Weights of a small masked image model: 64-pixel images.
Rows from block 3 of a small masked image model, named by matrix and row number. Rows with one number within an expert belong to one neuron, the router's apart. Each number is 200 + 20 x the weight over its row's rms, rounded and kept within 0 to 999. All counts start at 0. After the name is the row's rms in percent of the matrix's.
After each expert's rows are labels from the 100 images, of 14848, where the router gives the expert most weight on average: "responds to" is what is common among them; "lies over" is the class under the peak. Only what is clearly more common there than usual is listed. The data: aerial photos of the United States (SatlasPretrain).
# router: slot weights (model.blocks.3.mlp.router.weight, 32x80), inputs 0-79
# up: expert up (model.blocks.3.mlp.up, 32x32x80), inputs 0-79
# down: expert down (model.blocks.3.mlp.down, 32x80x32, transposed), outputs 0-79

# expert 9
router.9,097,232,178,179,191,162,204,193,209,177,200,208,224,174,212,203,232,194,211,217,204,189,198,203,222,215,194,191,243,195,197,181,231,238,196,234,230,193,196,244,190,195,214,183,199,194,161,222,231,191,221,168,201,184,184,238,173,205,232,223,192,204,169,184,195,201,173,187,204,190,177,194,183,166,216,186,185,195,204,191,226
up.0,139,216,212,195,180,225,200,189,233,211,218,208,183,187,208,184,230,179,203,189,180,159,207,200,211,196,230,210,190,205,192,188,202,178,182,248,204,195,170,212,209,206,212,187,215,191,189,222,194,199,224,182,206,209,204,208,154,161,173,183,158,189,209,207,202,206,206,156,203,166,136,187,215,179,200,212,205,193,166,203,192
down.0,102,200,235,219,224,206,195,212,202,229,201,207,176,165,176,187,191,189,229,167,187,217,217,187,236,207,203,195,170,234,204,173,202,188,177,175,185,232,186,202,226,202,209,200,206,180,185,230,173,224,183,165,220,225,218,188,206,221,181,200,205,190,191,220,183,242,200,199,184,206,208,166,238,185,210,206,230,207,219,163,214
up.1,080,186,194,219,202,194,175,260,245,189,223,216,199,215,173,217,206,176,184,222,214,211,225,201,187,205,196,191,219,221,209,206,180,186,168,194,218,197,207,230,236,201,210,219,177,212,197,219,196,196,200,199,188,196,217,216,161,196,165,170,218,185,189,198,202,187,222,216,219,206,171,207,176,165,187,171,200,255,183,201,218
down.1,093,192,231,217,197,194,188,207,206,235,212,204,198,196,224,203,180,188,180,195,200,196,180,185,204,221,182,177,197,218,207,204,208,230,206,216,172,174,206,163,186,204,198,201,203,221,173,196,188,202,197,235,240,224,218,202,204,214,237,201,245,217,227,228,196,174,209,247,162,165,208,199,163,184,212,175,200,168,218,194,171
up.2,109,176,191,206,228,190,224,194,219,192,244,190,193,185,197,220,212,167,209,226,213,214,202,192,190,200,160,201,225,168,154,181,170,220,194,224,181,212,225,227,190,219,200,228,207,189,216,222,181,188,179,158,196,191,189,208,174,195,241,196,219,187,182,210,208,160,174,203,227,203,169,210,210,210,204,196,211,234,185,211,187
down.2,105,205,194,193,184,191,209,205,180,197,196,197,206,183,211,216,201,202,261,226,191,176,197,198,179,217,198,197,228,205,172,198,216,163,212,173,198,169,194,172,224,179,208,209,199,207,182,216,186,200,199,219,182,194,188,239,217,187,188,168,194,163,239,158,186,191,218,222,152,179,204,200,198,156,220,175,215,182,183,200,184
up.3,130,191,193,218,222,233,229,220,196,207,217,207,185,147,185,205,200,172,186,209,234,186,206,216,194,196,208,181,221,189,153,166,208,237,190,214,212,200,217,224,199,211,196,218,216,199,189,220,208,180,185,175,190,186,175,203,175,222,206,163,196,160,190,193,207,180,194,201,198,231,170,246,189,216,183,188,196,227,171,212,183
down.3,112,220,193,203,177,176,228,230,189,215,184,210,182,187,224,202,174,222,215,190,208,202,202,174,193,217,188,181,220,199,164,193,241,211,202,193,193,211,186,156,238,202,241,190,206,202,173,186,197,213,175,203,226,206,180,222,212,198,242,191,211,171,214,216,196,220,211,225,176,220,221,222,185,163,214,219,220,210,200,209,153
responds to: building
lies over: building

# expert 20
router.20,095,163,218,224,178,214,181,191,218,188,174,193,219,239,167,207,195,181,191,192,201,225,211,201,166,217,183,170,203,223,205,195,199,182,174,216,213,190,186,208,165,207,184,217,204,180,195,189,182,188,200,193,182,159,199,182,190,209,175,190,209,188,184,181,209,165,228,177,180,205,189,245,155,211,178,192,196,245,226,224,199
up.0,089,171,206,180,227,176,192,238,177,198,210,185,229,200,231,214,219,226,207,202,193,211,218,223,217,178,194,227,198,205,190,189,204,186,203,192,174,168,226,234,207,218,213,161,211,203,181,181,191,221,187,189,194,204,194,184,251,196,203,189,173,196,216,192,223,251,233,216,206,172,202,168,224,228,224,209,198,185,195,186,227
down.0,108,222,199,212,192,204,214,177,182,217,178,222,183,152,206,215,177,195,222,171,188,179,212,215,181,185,236,181,200,181,229,197,208,189,199,205,207,213,246,211,250,225,216,192,246,186,210,219,230,215,197,188,171,201,200,202,245,170,180,208,209,193,199,178,235,210,188,182,159,199,200,193,214,225,187,193,212,208,192,201,195
up.1,097,186,190,201,154,214,202,232,216,208,191,239,193,225,203,184,186,192,183,217,199,199,208,173,246,206,137,205,226,202,179,181,210,219,189,185,227,184,153,192,239,222,206,205,195,195,205,184,226,182,190,230,204,199,209,203,214,207,201,215,235,180,198,209,205,190,194,200,168,183,193,192,205,219,233,198,214,217,196,242,218
down.1,098,181,216,162,184,204,206,199,186,203,206,204,224,189,148,186,209,216,199,182,219,204,200,185,167,190,231,227,206,204,162,210,205,200,183,203,171,167,234,188,199,200,194,173,209,200,203,174,192,197,175,213,232,175,173,179,193,195,211,207,207,241,231,195,220,225,201,187,205,192,155,223,187,164,208,201,207,146,193,193,195
up.2,104,198,204,205,138,208,184,183,225,194,195,167,206,226,198,196,199,209,176,174,217,204,230,213,211,183,217,204,204,193,221,229,193,181,196,171,229,187,208,198,178,213,204,203,220,206,192,144,190,147,186,224,224,200,187,209,233,196,185,172,185,196,187,220,214,195,191,179,186,188,200,160,175,201,187,198,213,192,177,164,176
down.2,101,205,202,226,191,243,201,214,200,180,169,212,171,165,176,198,219,173,176,180,211,206,183,164,194,222,181,220,186,198,202,222,198,204,197,206,177,214,210,187,197,186,209,180,238,211,169,171,189,166,232,180,173,185,222,236,193,210,213,215,219,189,205,177,198,168,187,241,192,194,179,212,241,190,197,194,184,169,202,217,209
up.3,084,172,182,212,157,205,208,227,208,213,197,198,168,203,215,172,196,221,178,226,184,191,198,205,202,232,204,223,139,199,198,203,203,172,195,204,181,214,196,191,187,205,173,223,180,237,165,209,227,199,211,185,218,194,206,181,203,171,168,203,205,201,201,252,214,224,187,199,176,186,196,218,193,248,222,197,185,223,185,213,186
down.3,088,207,195,198,203,208,237,211,205,174,222,217,180,167,159,196,212,169,177,216,170,175,225,166,166,201,203,183,209,178,208,204,226,194,223,174,197,221,210,208,230,225,216,187,196,196,189,199,215,150,215,183,228,176,209,192,237,231,221,184,186,187,201,219,209,201,167,187,182,219,194,193,216,210,191,220,219,165,192,204,177
responds to: crop field
lies over: crop field

# expert 19
router.19,092,179,205,217,196,186,234,206,224,206,217,194,217,194,173,183,202,189,234,217,205,207,200,208,183,202,159,185,214,190,224,193,200,196,173,157,184,216,209,176,205,192,177,204,184,163,210,211,171,175,176,196,181,242,184,196,213,213,191,178,193,185,209,218,216,187,221,161,205,256,185,233,188,201,172,163,231,199,215,203,206
up.0,054,193,197,181,233,178,218,176,208,182,220,207,233,180,210,198,218,214,205,208,200,181,173,206,219,205,200,185,159,231,214,197,172,213,213,209,175,216,188,189,231,183,208,183,147,195,179,199,216,246,210,205,190,217,181,212,192,186,165,192,211,185,188,212,180,224,199,232,196,160,228,214,222,167,209,206,205,235,203,168,207
down.0,083,177,195,181,207,204,194,201,183,211,208,205,213,188,211,218,214,218,172,203,198,223,188,209,211,189,201,194,198,178,226,231,205,189,199,214,212,186,171,172,217,192,209,223,190,208,228,198,235,212,155,194,178,179,212,170,212,178,200,181,204,156,181,216,215,198,200,167,149,170,214,184,180,215,153,170,186,198,193,249,219
up.1,097,178,212,229,146,202,226,223,212,222,197,230,170,216,202,168,210,188,180,236,206,193,220,197,181,198,155,170,216,219,194,196,204,212,180,170,224,169,175,199,228,210,190,227,218,172,226,185,184,195,197,214,214,197,201,183,204,224,195,170,196,176,245,220,213,196,194,183,201,197,181,173,194,189,198,203,211,200,215,179,228
down.1,088,207,172,244,184,211,208,193,214,190,212,213,184,175,225,229,226,212,212,166,221,211,171,198,196,220,204,194,210,185,225,238,200,193,213,250,193,197,224,197,209,186,228,203,248,194,181,202,158,200,167,231,213,234,205,208,205,194,187,200,175,217,213,196,215,200,193,222,211,200,197,241,187,178,181,210,210,184,186,224,172
up.2,083,192,213,203,197,217,216,169,217,191,208,207,205,175,170,195,191,195,233,220,206,225,234,150,196,212,204,211,229,209,220,212,217,189,239,176,236,216,171,206,208,189,201,212,202,247,220,179,224,217,208,216,171,215,206,148,206,206,224,208,210,166,171,201,224,198,189,209,187,183,171,192,192,183,226,196,209,177,177,209,205
down.2,086,183,203,199,205,226,192,230,188,225,163,198,194,232,214,191,204,205,173,190,214,208,168,228,216,203,203,211,206,149,182,194,193,200,191,201,212,189,212,181,177,207,166,203,223,175,207,219,223,229,203,231,209,227,174,201,205,170,202,190,217,158,222,207,198,220,243,209,147,169,212,204,194,241,186,191,182,198,200,211,197
up.3,106,183,215,220,189,206,206,236,208,174,213,213,203,167,195,174,223,171,208,220,211,227,207,194,177,222,187,177,259,188,242,162,185,186,194,184,212,199,248,196,196,208,199,152,197,251,206,187,220,186,209,199,190,203,197,175,213,214,213,197,207,204,203,192,203,176,207,181,207,216,180,206,198,239,221,209,225,192,213,211,216
down.3,113,195,183,188,203,213,217,210,169,178,215,216,194,173,200,165,202,211,205,181,207,209,217,236,214,224,211,199,218,181,187,218,191,201,219,197,179,197,207,180,186,168,184,237,189,187,217,190,211,234,187,189,221,238,205,231,174,206,232,171,230,192,178,204,193,212,231,167,203,176,209,214,169,218,260,195,185,208,199,199,233
responds to: crop field
lies over: crop field

# expert 6
router.6,111,163,164,194,205,213,184,178,214,185,189,203,183,193,176,209,220,195,215,225,214,232,204,177,189,215,204,225,210,225,198,193,215,205,204,189,177,247,219,182,180,187,197,204,202,194,239,177,215,171,199,185,148,220,199,153,182,198,225,182,210,178,201,239,182,182,227,194,190,216,183,230,174,205,200,178,216,204,232,195,213
up.0,060,218,190,171,196,206,225,199,194,198,189,226,200,206,236,223,222,201,198,202,208,162,218,229,223,180,159,205,205,159,194,265,197,196,220,208,172,196,189,195,203,180,181,191,218,224,177,237,201,217,185,190,187,219,203,203,213,194,204,215,213,214,204,195,220,202,168,230,174,184,227,217,179,229,191,179,179,196,180,169,171
down.0,080,190,208,212,178,214,204,226,214,193,200,199,188,243,144,170,210,208,215,196,217,223,214,183,206,193,214,227,206,209,229,228,190,204,176,218,177,240,224,166,203,183,168,218,181,187,175,188,199,208,208,176,196,184,211,196,208,195,189,213,200,210,179,205,212,179,216,224,231,184,202,206,178,262,228,185,207,172,205,171,191
up.1,120,204,223,185,181,198,189,184,190,176,197,206,193,205,204,175,196,199,184,212,217,205,199,236,218,205,183,185,215,214,212,180,167,181,195,208,234,170,210,256,216,229,208,239,190,192,202,217,191,194,210,180,223,162,207,207,261,207,192,217,205,184,202,203,180,199,208,190,200,221,192,158,191,208,249,216,181,217,161,190,193
down.1,103,196,194,199,242,186,205,188,167,213,211,196,174,217,207,203,179,206,211,190,198,233,186,182,235,182,174,177,230,207,191,219,204,178,209,173,185,177,178,185,201,221,185,209,211,189,193,208,179,252,228,183,187,155,213,180,188,222,222,211,200,216,172,220,233,215,182,194,197,227,193,190,192,198,206,193,254,186,166,215,212
up.2,060,190,189,178,198,188,188,208,194,193,185,189,222,230,232,245,162,239,208,206,220,168,186,207,225,177,201,186,177,228,197,209,157,195,237,195,219,191,204,229,208,185,204,195,201,188,214,176,179,203,192,196,206,232,189,224,183,189,189,216,221,219,169,199,208,181,189,204,178,209,245,179,249,231,214,181,198,198,190,218,204
down.2,084,217,229,213,193,197,192,182,234,201,180,179,192,210,198,201,221,208,186,175,158,230,210,211,232,204,209,183,193,218,167,182,227,188,217,199,193,208,224,235,195,175,184,188,224,207,207,204,191,218,182,180,189,192,203,173,181,193,189,253,181,169,221,223,194,231,201,171,217,209,218,215,189,222,220,182,220,251,215,169,200
up.3,133,204,208,222,218,219,228,221,213,205,177,208,178,144,227,194,177,171,195,227,188,190,191,246,183,204,202,207,210,224,184,195,229,201,205,217,181,194,238,229,212,209,202,199,200,199,200,203,225,193,203,181,221,189,183,161,185,183,219,199,198,206,190,205,204,197,144,215,199,245,216,198,190,220,212,225,182,218,244,190,179
down.3,134,202,199,171,198,209,210,259,165,186,170,189,236,205,231,229,216,182,199,197,211,208,191,229,177,194,221,179,199,194,176,193,226,198,214,216,203,206,188,193,184,227,184,183,169,179,196,227,185,232,219,195,226,223,190,190,197,174,220,223,218,192,193,212,190,195,224,209,205,192,162,178,176,230,163,195,181,215,230,190,226
responds to: crop field
lies over: crop field

# expert 21
router.21,086,227,191,156,242,182,166,219,215,189,190,159,191,216,171,189,205,213,206,182,182,211,197,212,211,190,224,162,196,190,177,189,219,194,176,216,206,199,219,194,194,201,218,225,189,222,171,212,195,224,226,212,193,234,236,236,181,200,209,191,172,188,209,207,212,189,198,188,221,174,193,177,242,173,186,212,173,177,188,174,208
up.0,095,201,188,195,211,221,152,215,192,223,239,170,191,204,224,199,204,223,205,241,195,188,214,239,187,175,197,196,266,192,212,209,199,232,223,180,202,213,205,194,242,212,195,160,220,176,208,217,205,195,193,186,177,192,194,193,199,208,218,224,209,192,174,190,200,203,209,185,223,182,210,174,203,217,234,160,203,188,202,181,204
down.0,103,154,206,186,207,227,185,212,214,181,190,218,209,200,232,204,205,200,198,239,200,229,176,206,183,193,178,182,194,255,202,198,189,181,195,200,192,193,196,200,203,206,177,186,175,187,181,232,217,167,160,175,177,170,212,210,184,188,218,188,196,173,212,221,191,200,195,200,163,201,225,196,207,167,214,208,187,243,214,191,152
up.1,080,247,205,210,234,227,198,217,236,182,247,180,199,230,207,221,184,202,209,202,201,172,189,198,187,189,180,174,208,203,192,238,206,209,202,237,185,200,199,155,242,212,197,195,225,192,222,183,219,215,208,207,178,198,202,214,198,195,195,198,201,190,185,188,218,151,216,190,177,219,193,177,170,219,206,166,182,231,187,192,199
down.1,080,152,218,192,218,169,143,198,200,220,218,178,219,208,189,245,183,198,171,217,200,201,222,221,173,202,205,143,205,215,191,184,186,204,196,207,190,206,208,202,206,203,227,222,214,208,176,219,197,196,216,170,188,174,228,217,195,201,215,203,192,197,162,230,184,227,205,177,172,226,218,235,192,187,190,214,197,201,199,206,187
up.2,078,197,162,211,165,193,216,177,228,201,189,223,181,181,160,222,218,213,213,200,167,214,196,177,231,202,187,198,209,186,220,195,162,192,220,207,179,183,183,231,194,167,205,227,205,172,209,178,203,195,203,181,185,156,176,244,204,214,215,202,175,203,192,204,190,235,232,231,204,206,202,196,230,219,194,219,225,197,202,200,230
down.2,098,220,216,204,215,236,189,161,216,173,236,193,202,196,240,203,226,201,200,183,178,216,199,230,222,202,195,197,183,209,196,231,196,216,229,202,189,189,168,189,196,199,207,167,192,249,186,192,203,261,194,200,206,179,216,182,173,201,201,205,206,203,199,206,234,195,188,230,199,210,240,209,245,172,200,182,220,196,202,208,209
up.3,065,197,153,210,201,223,230,153,208,191,204,214,195,190,191,201,221,181,198,230,189,218,210,188,208,184,164,175,196,200,194,232,196,173,230,174,220,205,169,201,165,203,184,205,189,168,191,227,160,188,182,174,178,188,215,177,209,198,170,198,186,196,180,169,170,199,169,184,176,192,192,192,192,203,209,196,200,213,224,234,229
down.3,086,208,209,211,217,175,199,195,193,201,175,180,186,188,235,189,219,207,148,179,221,194,185,192,230,186,199,222,223,184,222,238,227,169,187,226,225,154,198,176,156,212,239,192,200,204,195,201,197,176,186,222,184,208,195,191,202,201,173,179,197,210,184,173,210,194,202,172,208,180,195,233,212,217,208,198,224,206,227,186,238
responds to: crop field
lies over: crop field

# expert 15
router.15,090,232,189,202,139,205,212,220,227,194,210,230,211,198,209,196,180,228,203,208,169,174,196,191,207,215,189,185,201,180,177,161,200,199,184,173,205,194,166,186,197,170,216,193,218,190,166,217,223,179,181,222,251,191,211,206,192,201,193,216,204,173,180,220,197,202,164,197,203,184,170,188,227,177,217,203,157,193,190,190,178
up.0,094,209,189,230,189,184,177,214,152,172,198,195,201,160,225,204,161,224,196,215,194,172,196,213,181,206,233,232,177,201,212,177,175,162,174,183,225,185,197,175,192,211,189,217,217,162,174,178,190,200,217,195,204,221,218,161,216,222,209,184,194,204,232,184,201,219,183,204,239,195,171,195,195,188,199,218,189,196,225,195,200
down.0,090,211,166,194,201,183,213,231,213,197,205,155,202,174,202,182,210,201,185,188,212,205,225,198,208,231,179,217,196,208,206,222,192,212,188,204,200,182,177,242,208,253,217,198,185,238,188,174,237,187,175,223,203,223,206,191,196,204,209,180,178,169,158,213,208,176,222,177,212,225,172,196,189,196,201,172,197,221,224,169,180
up.1,078,205,204,199,203,168,171,186,182,223,172,205,166,137,216,199,195,212,207,205,186,227,188,201,178,237,233,220,173,173,210,188,201,162,207,159,223,183,207,213,208,202,227,235,203,174,215,189,186,206,191,201,214,166,205,197,179,221,183,205,207,212,199,218,215,170,214,186,215,180,187,209,173,212,190,220,208,169,231,200,201
down.1,084,202,181,197,209,206,158,193,165,191,196,219,207,224,217,190,215,239,210,212,198,210,196,191,204,178,204,159,192,203,196,227,173,183,205,205,199,237,228,194,219,218,233,193,180,198,214,196,240,191,180,182,220,184,212,180,195,203,193,213,193,158,178,217,230,195,189,176,186,173,130,201,219,205,200,210,184,189,236,192,196
up.2,093,207,209,172,213,191,180,197,211,201,157,172,216,181,183,202,166,192,207,216,188,200,193,157,238,202,190,192,202,187,218,233,189,209,204,215,186,182,204,181,205,225,180,243,202,211,228,168,165,246,173,206,200,202,225,228,190,197,199,201,200,227,148,199,207,195,214,192,164,196,192,212,199,184,209,222,232,174,204,181,197
down.2,083,180,170,205,231,221,235,217,233,203,184,214,180,207,198,205,211,193,203,205,203,175,206,214,227,169,243,205,179,206,246,206,211,160,206,211,217,218,212,244,198,188,204,182,190,209,219,187,226,200,207,179,232,196,173,227,173,216,211,204,206,209,188,207,243,243,182,201,183,208,179,184,192,231,187,190,189,195,224,207,222
up.3,061,194,184,214,183,203,187,217,226,208,187,239,185,183,205,191,210,192,203,216,199,178,172,214,197,198,216,203,202,224,158,171,199,175,175,215,237,220,206,174,178,193,181,219,206,189,218,203,166,164,242,179,220,206,186,216,200,213,227,171,233,166,186,239,210,181,190,202,193,187,195,222,167,179,203,188,170,226,195,177,219
down.3,080,195,196,203,203,216,207,196,212,200,183,221,216,196,187,207,209,183,216,205,160,202,194,208,170,187,176,209,191,194,191,225,221,192,237,207,198,204,197,166,175,183,168,188,199,183,196,230,207,187,248,200,215,187,190,210,193,217,181,141,183,223,215,185,190,186,207,195,202,199,194,224,232,144,242,197,164,220,201,178,164
responds to: building
lies over: building

# expert 5
router.5,110,190,207,197,193,169,199,204,180,205,201,203,220,237,151,197,210,208,209,199,182,198,207,218,203,223,236,214,193,218,212,226,217,257,186,201,218,182,208,199,185,217,185,228,176,193,188,217,208,166,227,195,232,177,163,221,214,247,173,152,217,193,206,180,196,225,185,205,197,204,196,207,224,188,193,209,179,192,230,210,198
up.0,060,237,207,164,215,198,190,189,207,173,206,205,191,198,216,185,186,209,161,180,193,209,202,199,224,205,153,219,183,179,218,198,189,227,201,201,193,199,179,211,200,202,198,174,163,151,180,202,206,194,223,185,180,218,197,245,175,220,179,201,176,194,153,222,184,208,218,174,242,194,226,195,202,205,211,179,229,212,178,199,219
down.0,090,189,127,184,216,224,209,220,195,214,181,213,241,195,183,215,199,218,217,230,208,174,209,221,177,199,181,236,233,208,218,165,213,202,193,156,239,188,207,183,220,208,196,206,193,194,195,195,176,194,205,209,217,245,157,180,191,216,213,224,195,200,216,177,185,214,204,183,209,195,194,201,205,213,190,214,215,214,208,201,226
up.1,075,220,201,226,201,203,201,205,214,204,209,152,215,177,214,196,198,213,185,211,178,190,203,215,182,209,193,226,187,196,201,192,204,187,173,202,204,201,242,192,218,194,209,204,260,199,202,203,171,208,179,226,211,181,185,182,204,186,195,176,206,186,208,213,217,200,218,148,229,191,219,197,234,187,177,193,210,234,170,268,189
down.1,097,196,227,230,203,196,212,210,220,155,196,160,152,214,216,173,161,209,217,178,208,230,186,224,190,222,259,155,209,204,229,183,211,214,229,219,224,207,171,226,208,218,197,206,181,193,209,209,195,203,237,188,205,191,174,179,214,190,211,201,198,198,196,210,204,216,205,235,205,176,192,201,193,190,185,188,197,188,193,211,213
up.2,083,228,184,169,225,183,174,208,202,213,221,212,209,218,209,225,188,188,188,230,192,185,220,216,192,212,218,226,202,202,163,220,221,198,263,196,210,176,201,164,201,205,219,197,180,193,184,227,185,212,211,205,179,229,220,210,191,189,211,191,165,216,202,211,192,197,188,180,227,186,233,172,216,216,211,163,160,174,220,213,223
down.2,093,182,209,176,205,212,190,200,197,205,206,247,190,204,252,240,207,204,196,183,189,211,165,185,186,169,210,232,247,190,183,232,155,179,188,185,224,198,215,217,186,210,191,187,164,187,217,188,173,212,192,220,199,204,173,205,242,203,200,208,183,184,213,203,213,211,211,195,218,191,203,208,223,213,180,181,158,195,197,225,214
up.3,110,184,204,207,193,183,161,201,177,187,215,196,186,140,238,192,195,208,228,195,195,181,157,217,197,201,219,182,207,174,201,191,209,230,210,201,215,205,206,213,197,207,176,187,183,207,177,215,158,193,214,159,195,198,232,188,216,201,190,245,205,222,207,175,186,196,185,212,187,230,209,181,195,198,222,192,174,184,155,177,225
down.3,115,189,186,178,199,235,181,201,227,218,193,244,200,207,192,200,174,197,177,205,185,222,204,232,216,194,149,179,197,199,203,199,181,196,185,173,187,225,230,175,179,175,204,157,184,227,205,187,199,217,215,186,180,228,203,209,202,204,162,196,194,218,183,228,220,177,175,156,197,177,211,217,161,198,213,216,196,183,196,212,216
responds to: crop field
lies over: crop field

# expert 24
router.24,096,200,210,214,230,215,165,198,178,190,211,170,208,177,211,238,212,175,244,211,183,182,217,178,179,201,217,200,218,210,195,189,221,203,237,205,173,231,200,180,195,203,209,177,219,205,227,196,235,196,189,181,157,213,221,206,167,205,199,192,220,219,191,207,193,178,227,195,192,218,187,230,212,200,217,144,200,180,229,220,211
up.0,068,175,160,167,188,157,199,236,220,213,199,208,246,210,176,220,172,189,209,213,187,182,200,214,223,197,186,220,172,223,176,207,198,224,213,197,223,209,155,220,179,203,215,204,203,184,192,229,179,189,199,222,194,228,212,216,190,213,229,205,169,192,207,191,193,188,213,225,160,171,184,215,197,213,199,229,187,202,185,221,173
down.0,075,189,155,202,213,205,196,199,226,187,229,207,220,189,241,230,169,204,178,148,210,226,228,169,181,187,192,194,205,200,226,187,161,234,190,192,190,201,194,218,227,196,184,230,252,180,209,203,199,177,207,180,231,203,195,206,210,213,209,189,192,223,236,167,177,183,210,219,209,188,219,206,188,206,203,195,190,195,216,215,195
up.1,102,194,218,208,209,208,227,263,202,208,164,198,188,211,197,216,216,206,172,190,229,217,224,202,197,217,205,196,201,182,209,190,229,211,190,172,173,177,191,191,190,207,188,152,204,214,219,191,202,208,192,233,190,201,200,240,193,163,181,177,207,154,180,187,197,200,229,197,207,182,175,188,213,152,182,179,216,185,206,182,178
down.1,090,206,216,186,232,221,207,231,223,213,185,192,220,209,197,205,186,194,198,205,196,223,219,228,215,205,186,158,215,187,222,185,219,235,221,206,207,203,193,228,171,221,206,230,199,209,164,204,209,181,218,184,166,198,177,171,219,212,208,241,142,202,183,233,213,199,169,212,208,209,204,232,222,189,208,199,231,212,189,181,218
up.2,103,201,192,161,184,192,186,204,193,211,175,209,186,193,259,227,203,217,188,187,213,189,228,196,157,204,212,194,192,179,222,169,200,172,190,163,209,197,215,228,204,153,192,198,202,180,202,181,210,200,195,188,202,174,214,213,189,226,210,204,188,167,199,187,189,174,222,216,232,192,216,191,176,207,257,196,225,178,189,175,204
down.2,106,205,186,204,200,198,191,215,206,201,203,197,239,179,200,176,223,209,172,181,196,208,210,234,200,184,181,178,181,210,216,178,209,199,229,193,241,190,216,212,195,202,200,229,203,197,201,245,218,155,216,199,222,238,168,169,228,220,205,233,243,188,180,221,199,204,189,187,193,195,184,204,170,161,166,176,201,204,182,200,174
up.3,088,203,225,212,201,212,228,173,169,180,180,189,200,195,239,220,210,195,206,216,181,184,209,239,181,146,220,201,190,184,232,204,178,166,185,188,188,209,198,226,210,188,193,193,211,205,196,183,227,221,195,187,177,144,185,185,191,241,194,215,245,192,208,199,209,196,175,219,186,184,223,210,210,241,213,205,193,214,212,188,203
down.3,104,215,199,211,203,206,206,268,179,214,184,182,170,173,206,212,234,206,215,191,197,205,194,195,220,203,205,206,160,201,205,208,192,204,191,179,206,225,215,232,224,205,193,209,183,177,182,229,218,213,199,211,195,235,207,195,195,193,143,210,220,181,156,196,186,207,217,177,177,208,174,195,199,153,208,205,178,195,191,239,195
responds to: crop field
lies over: crop field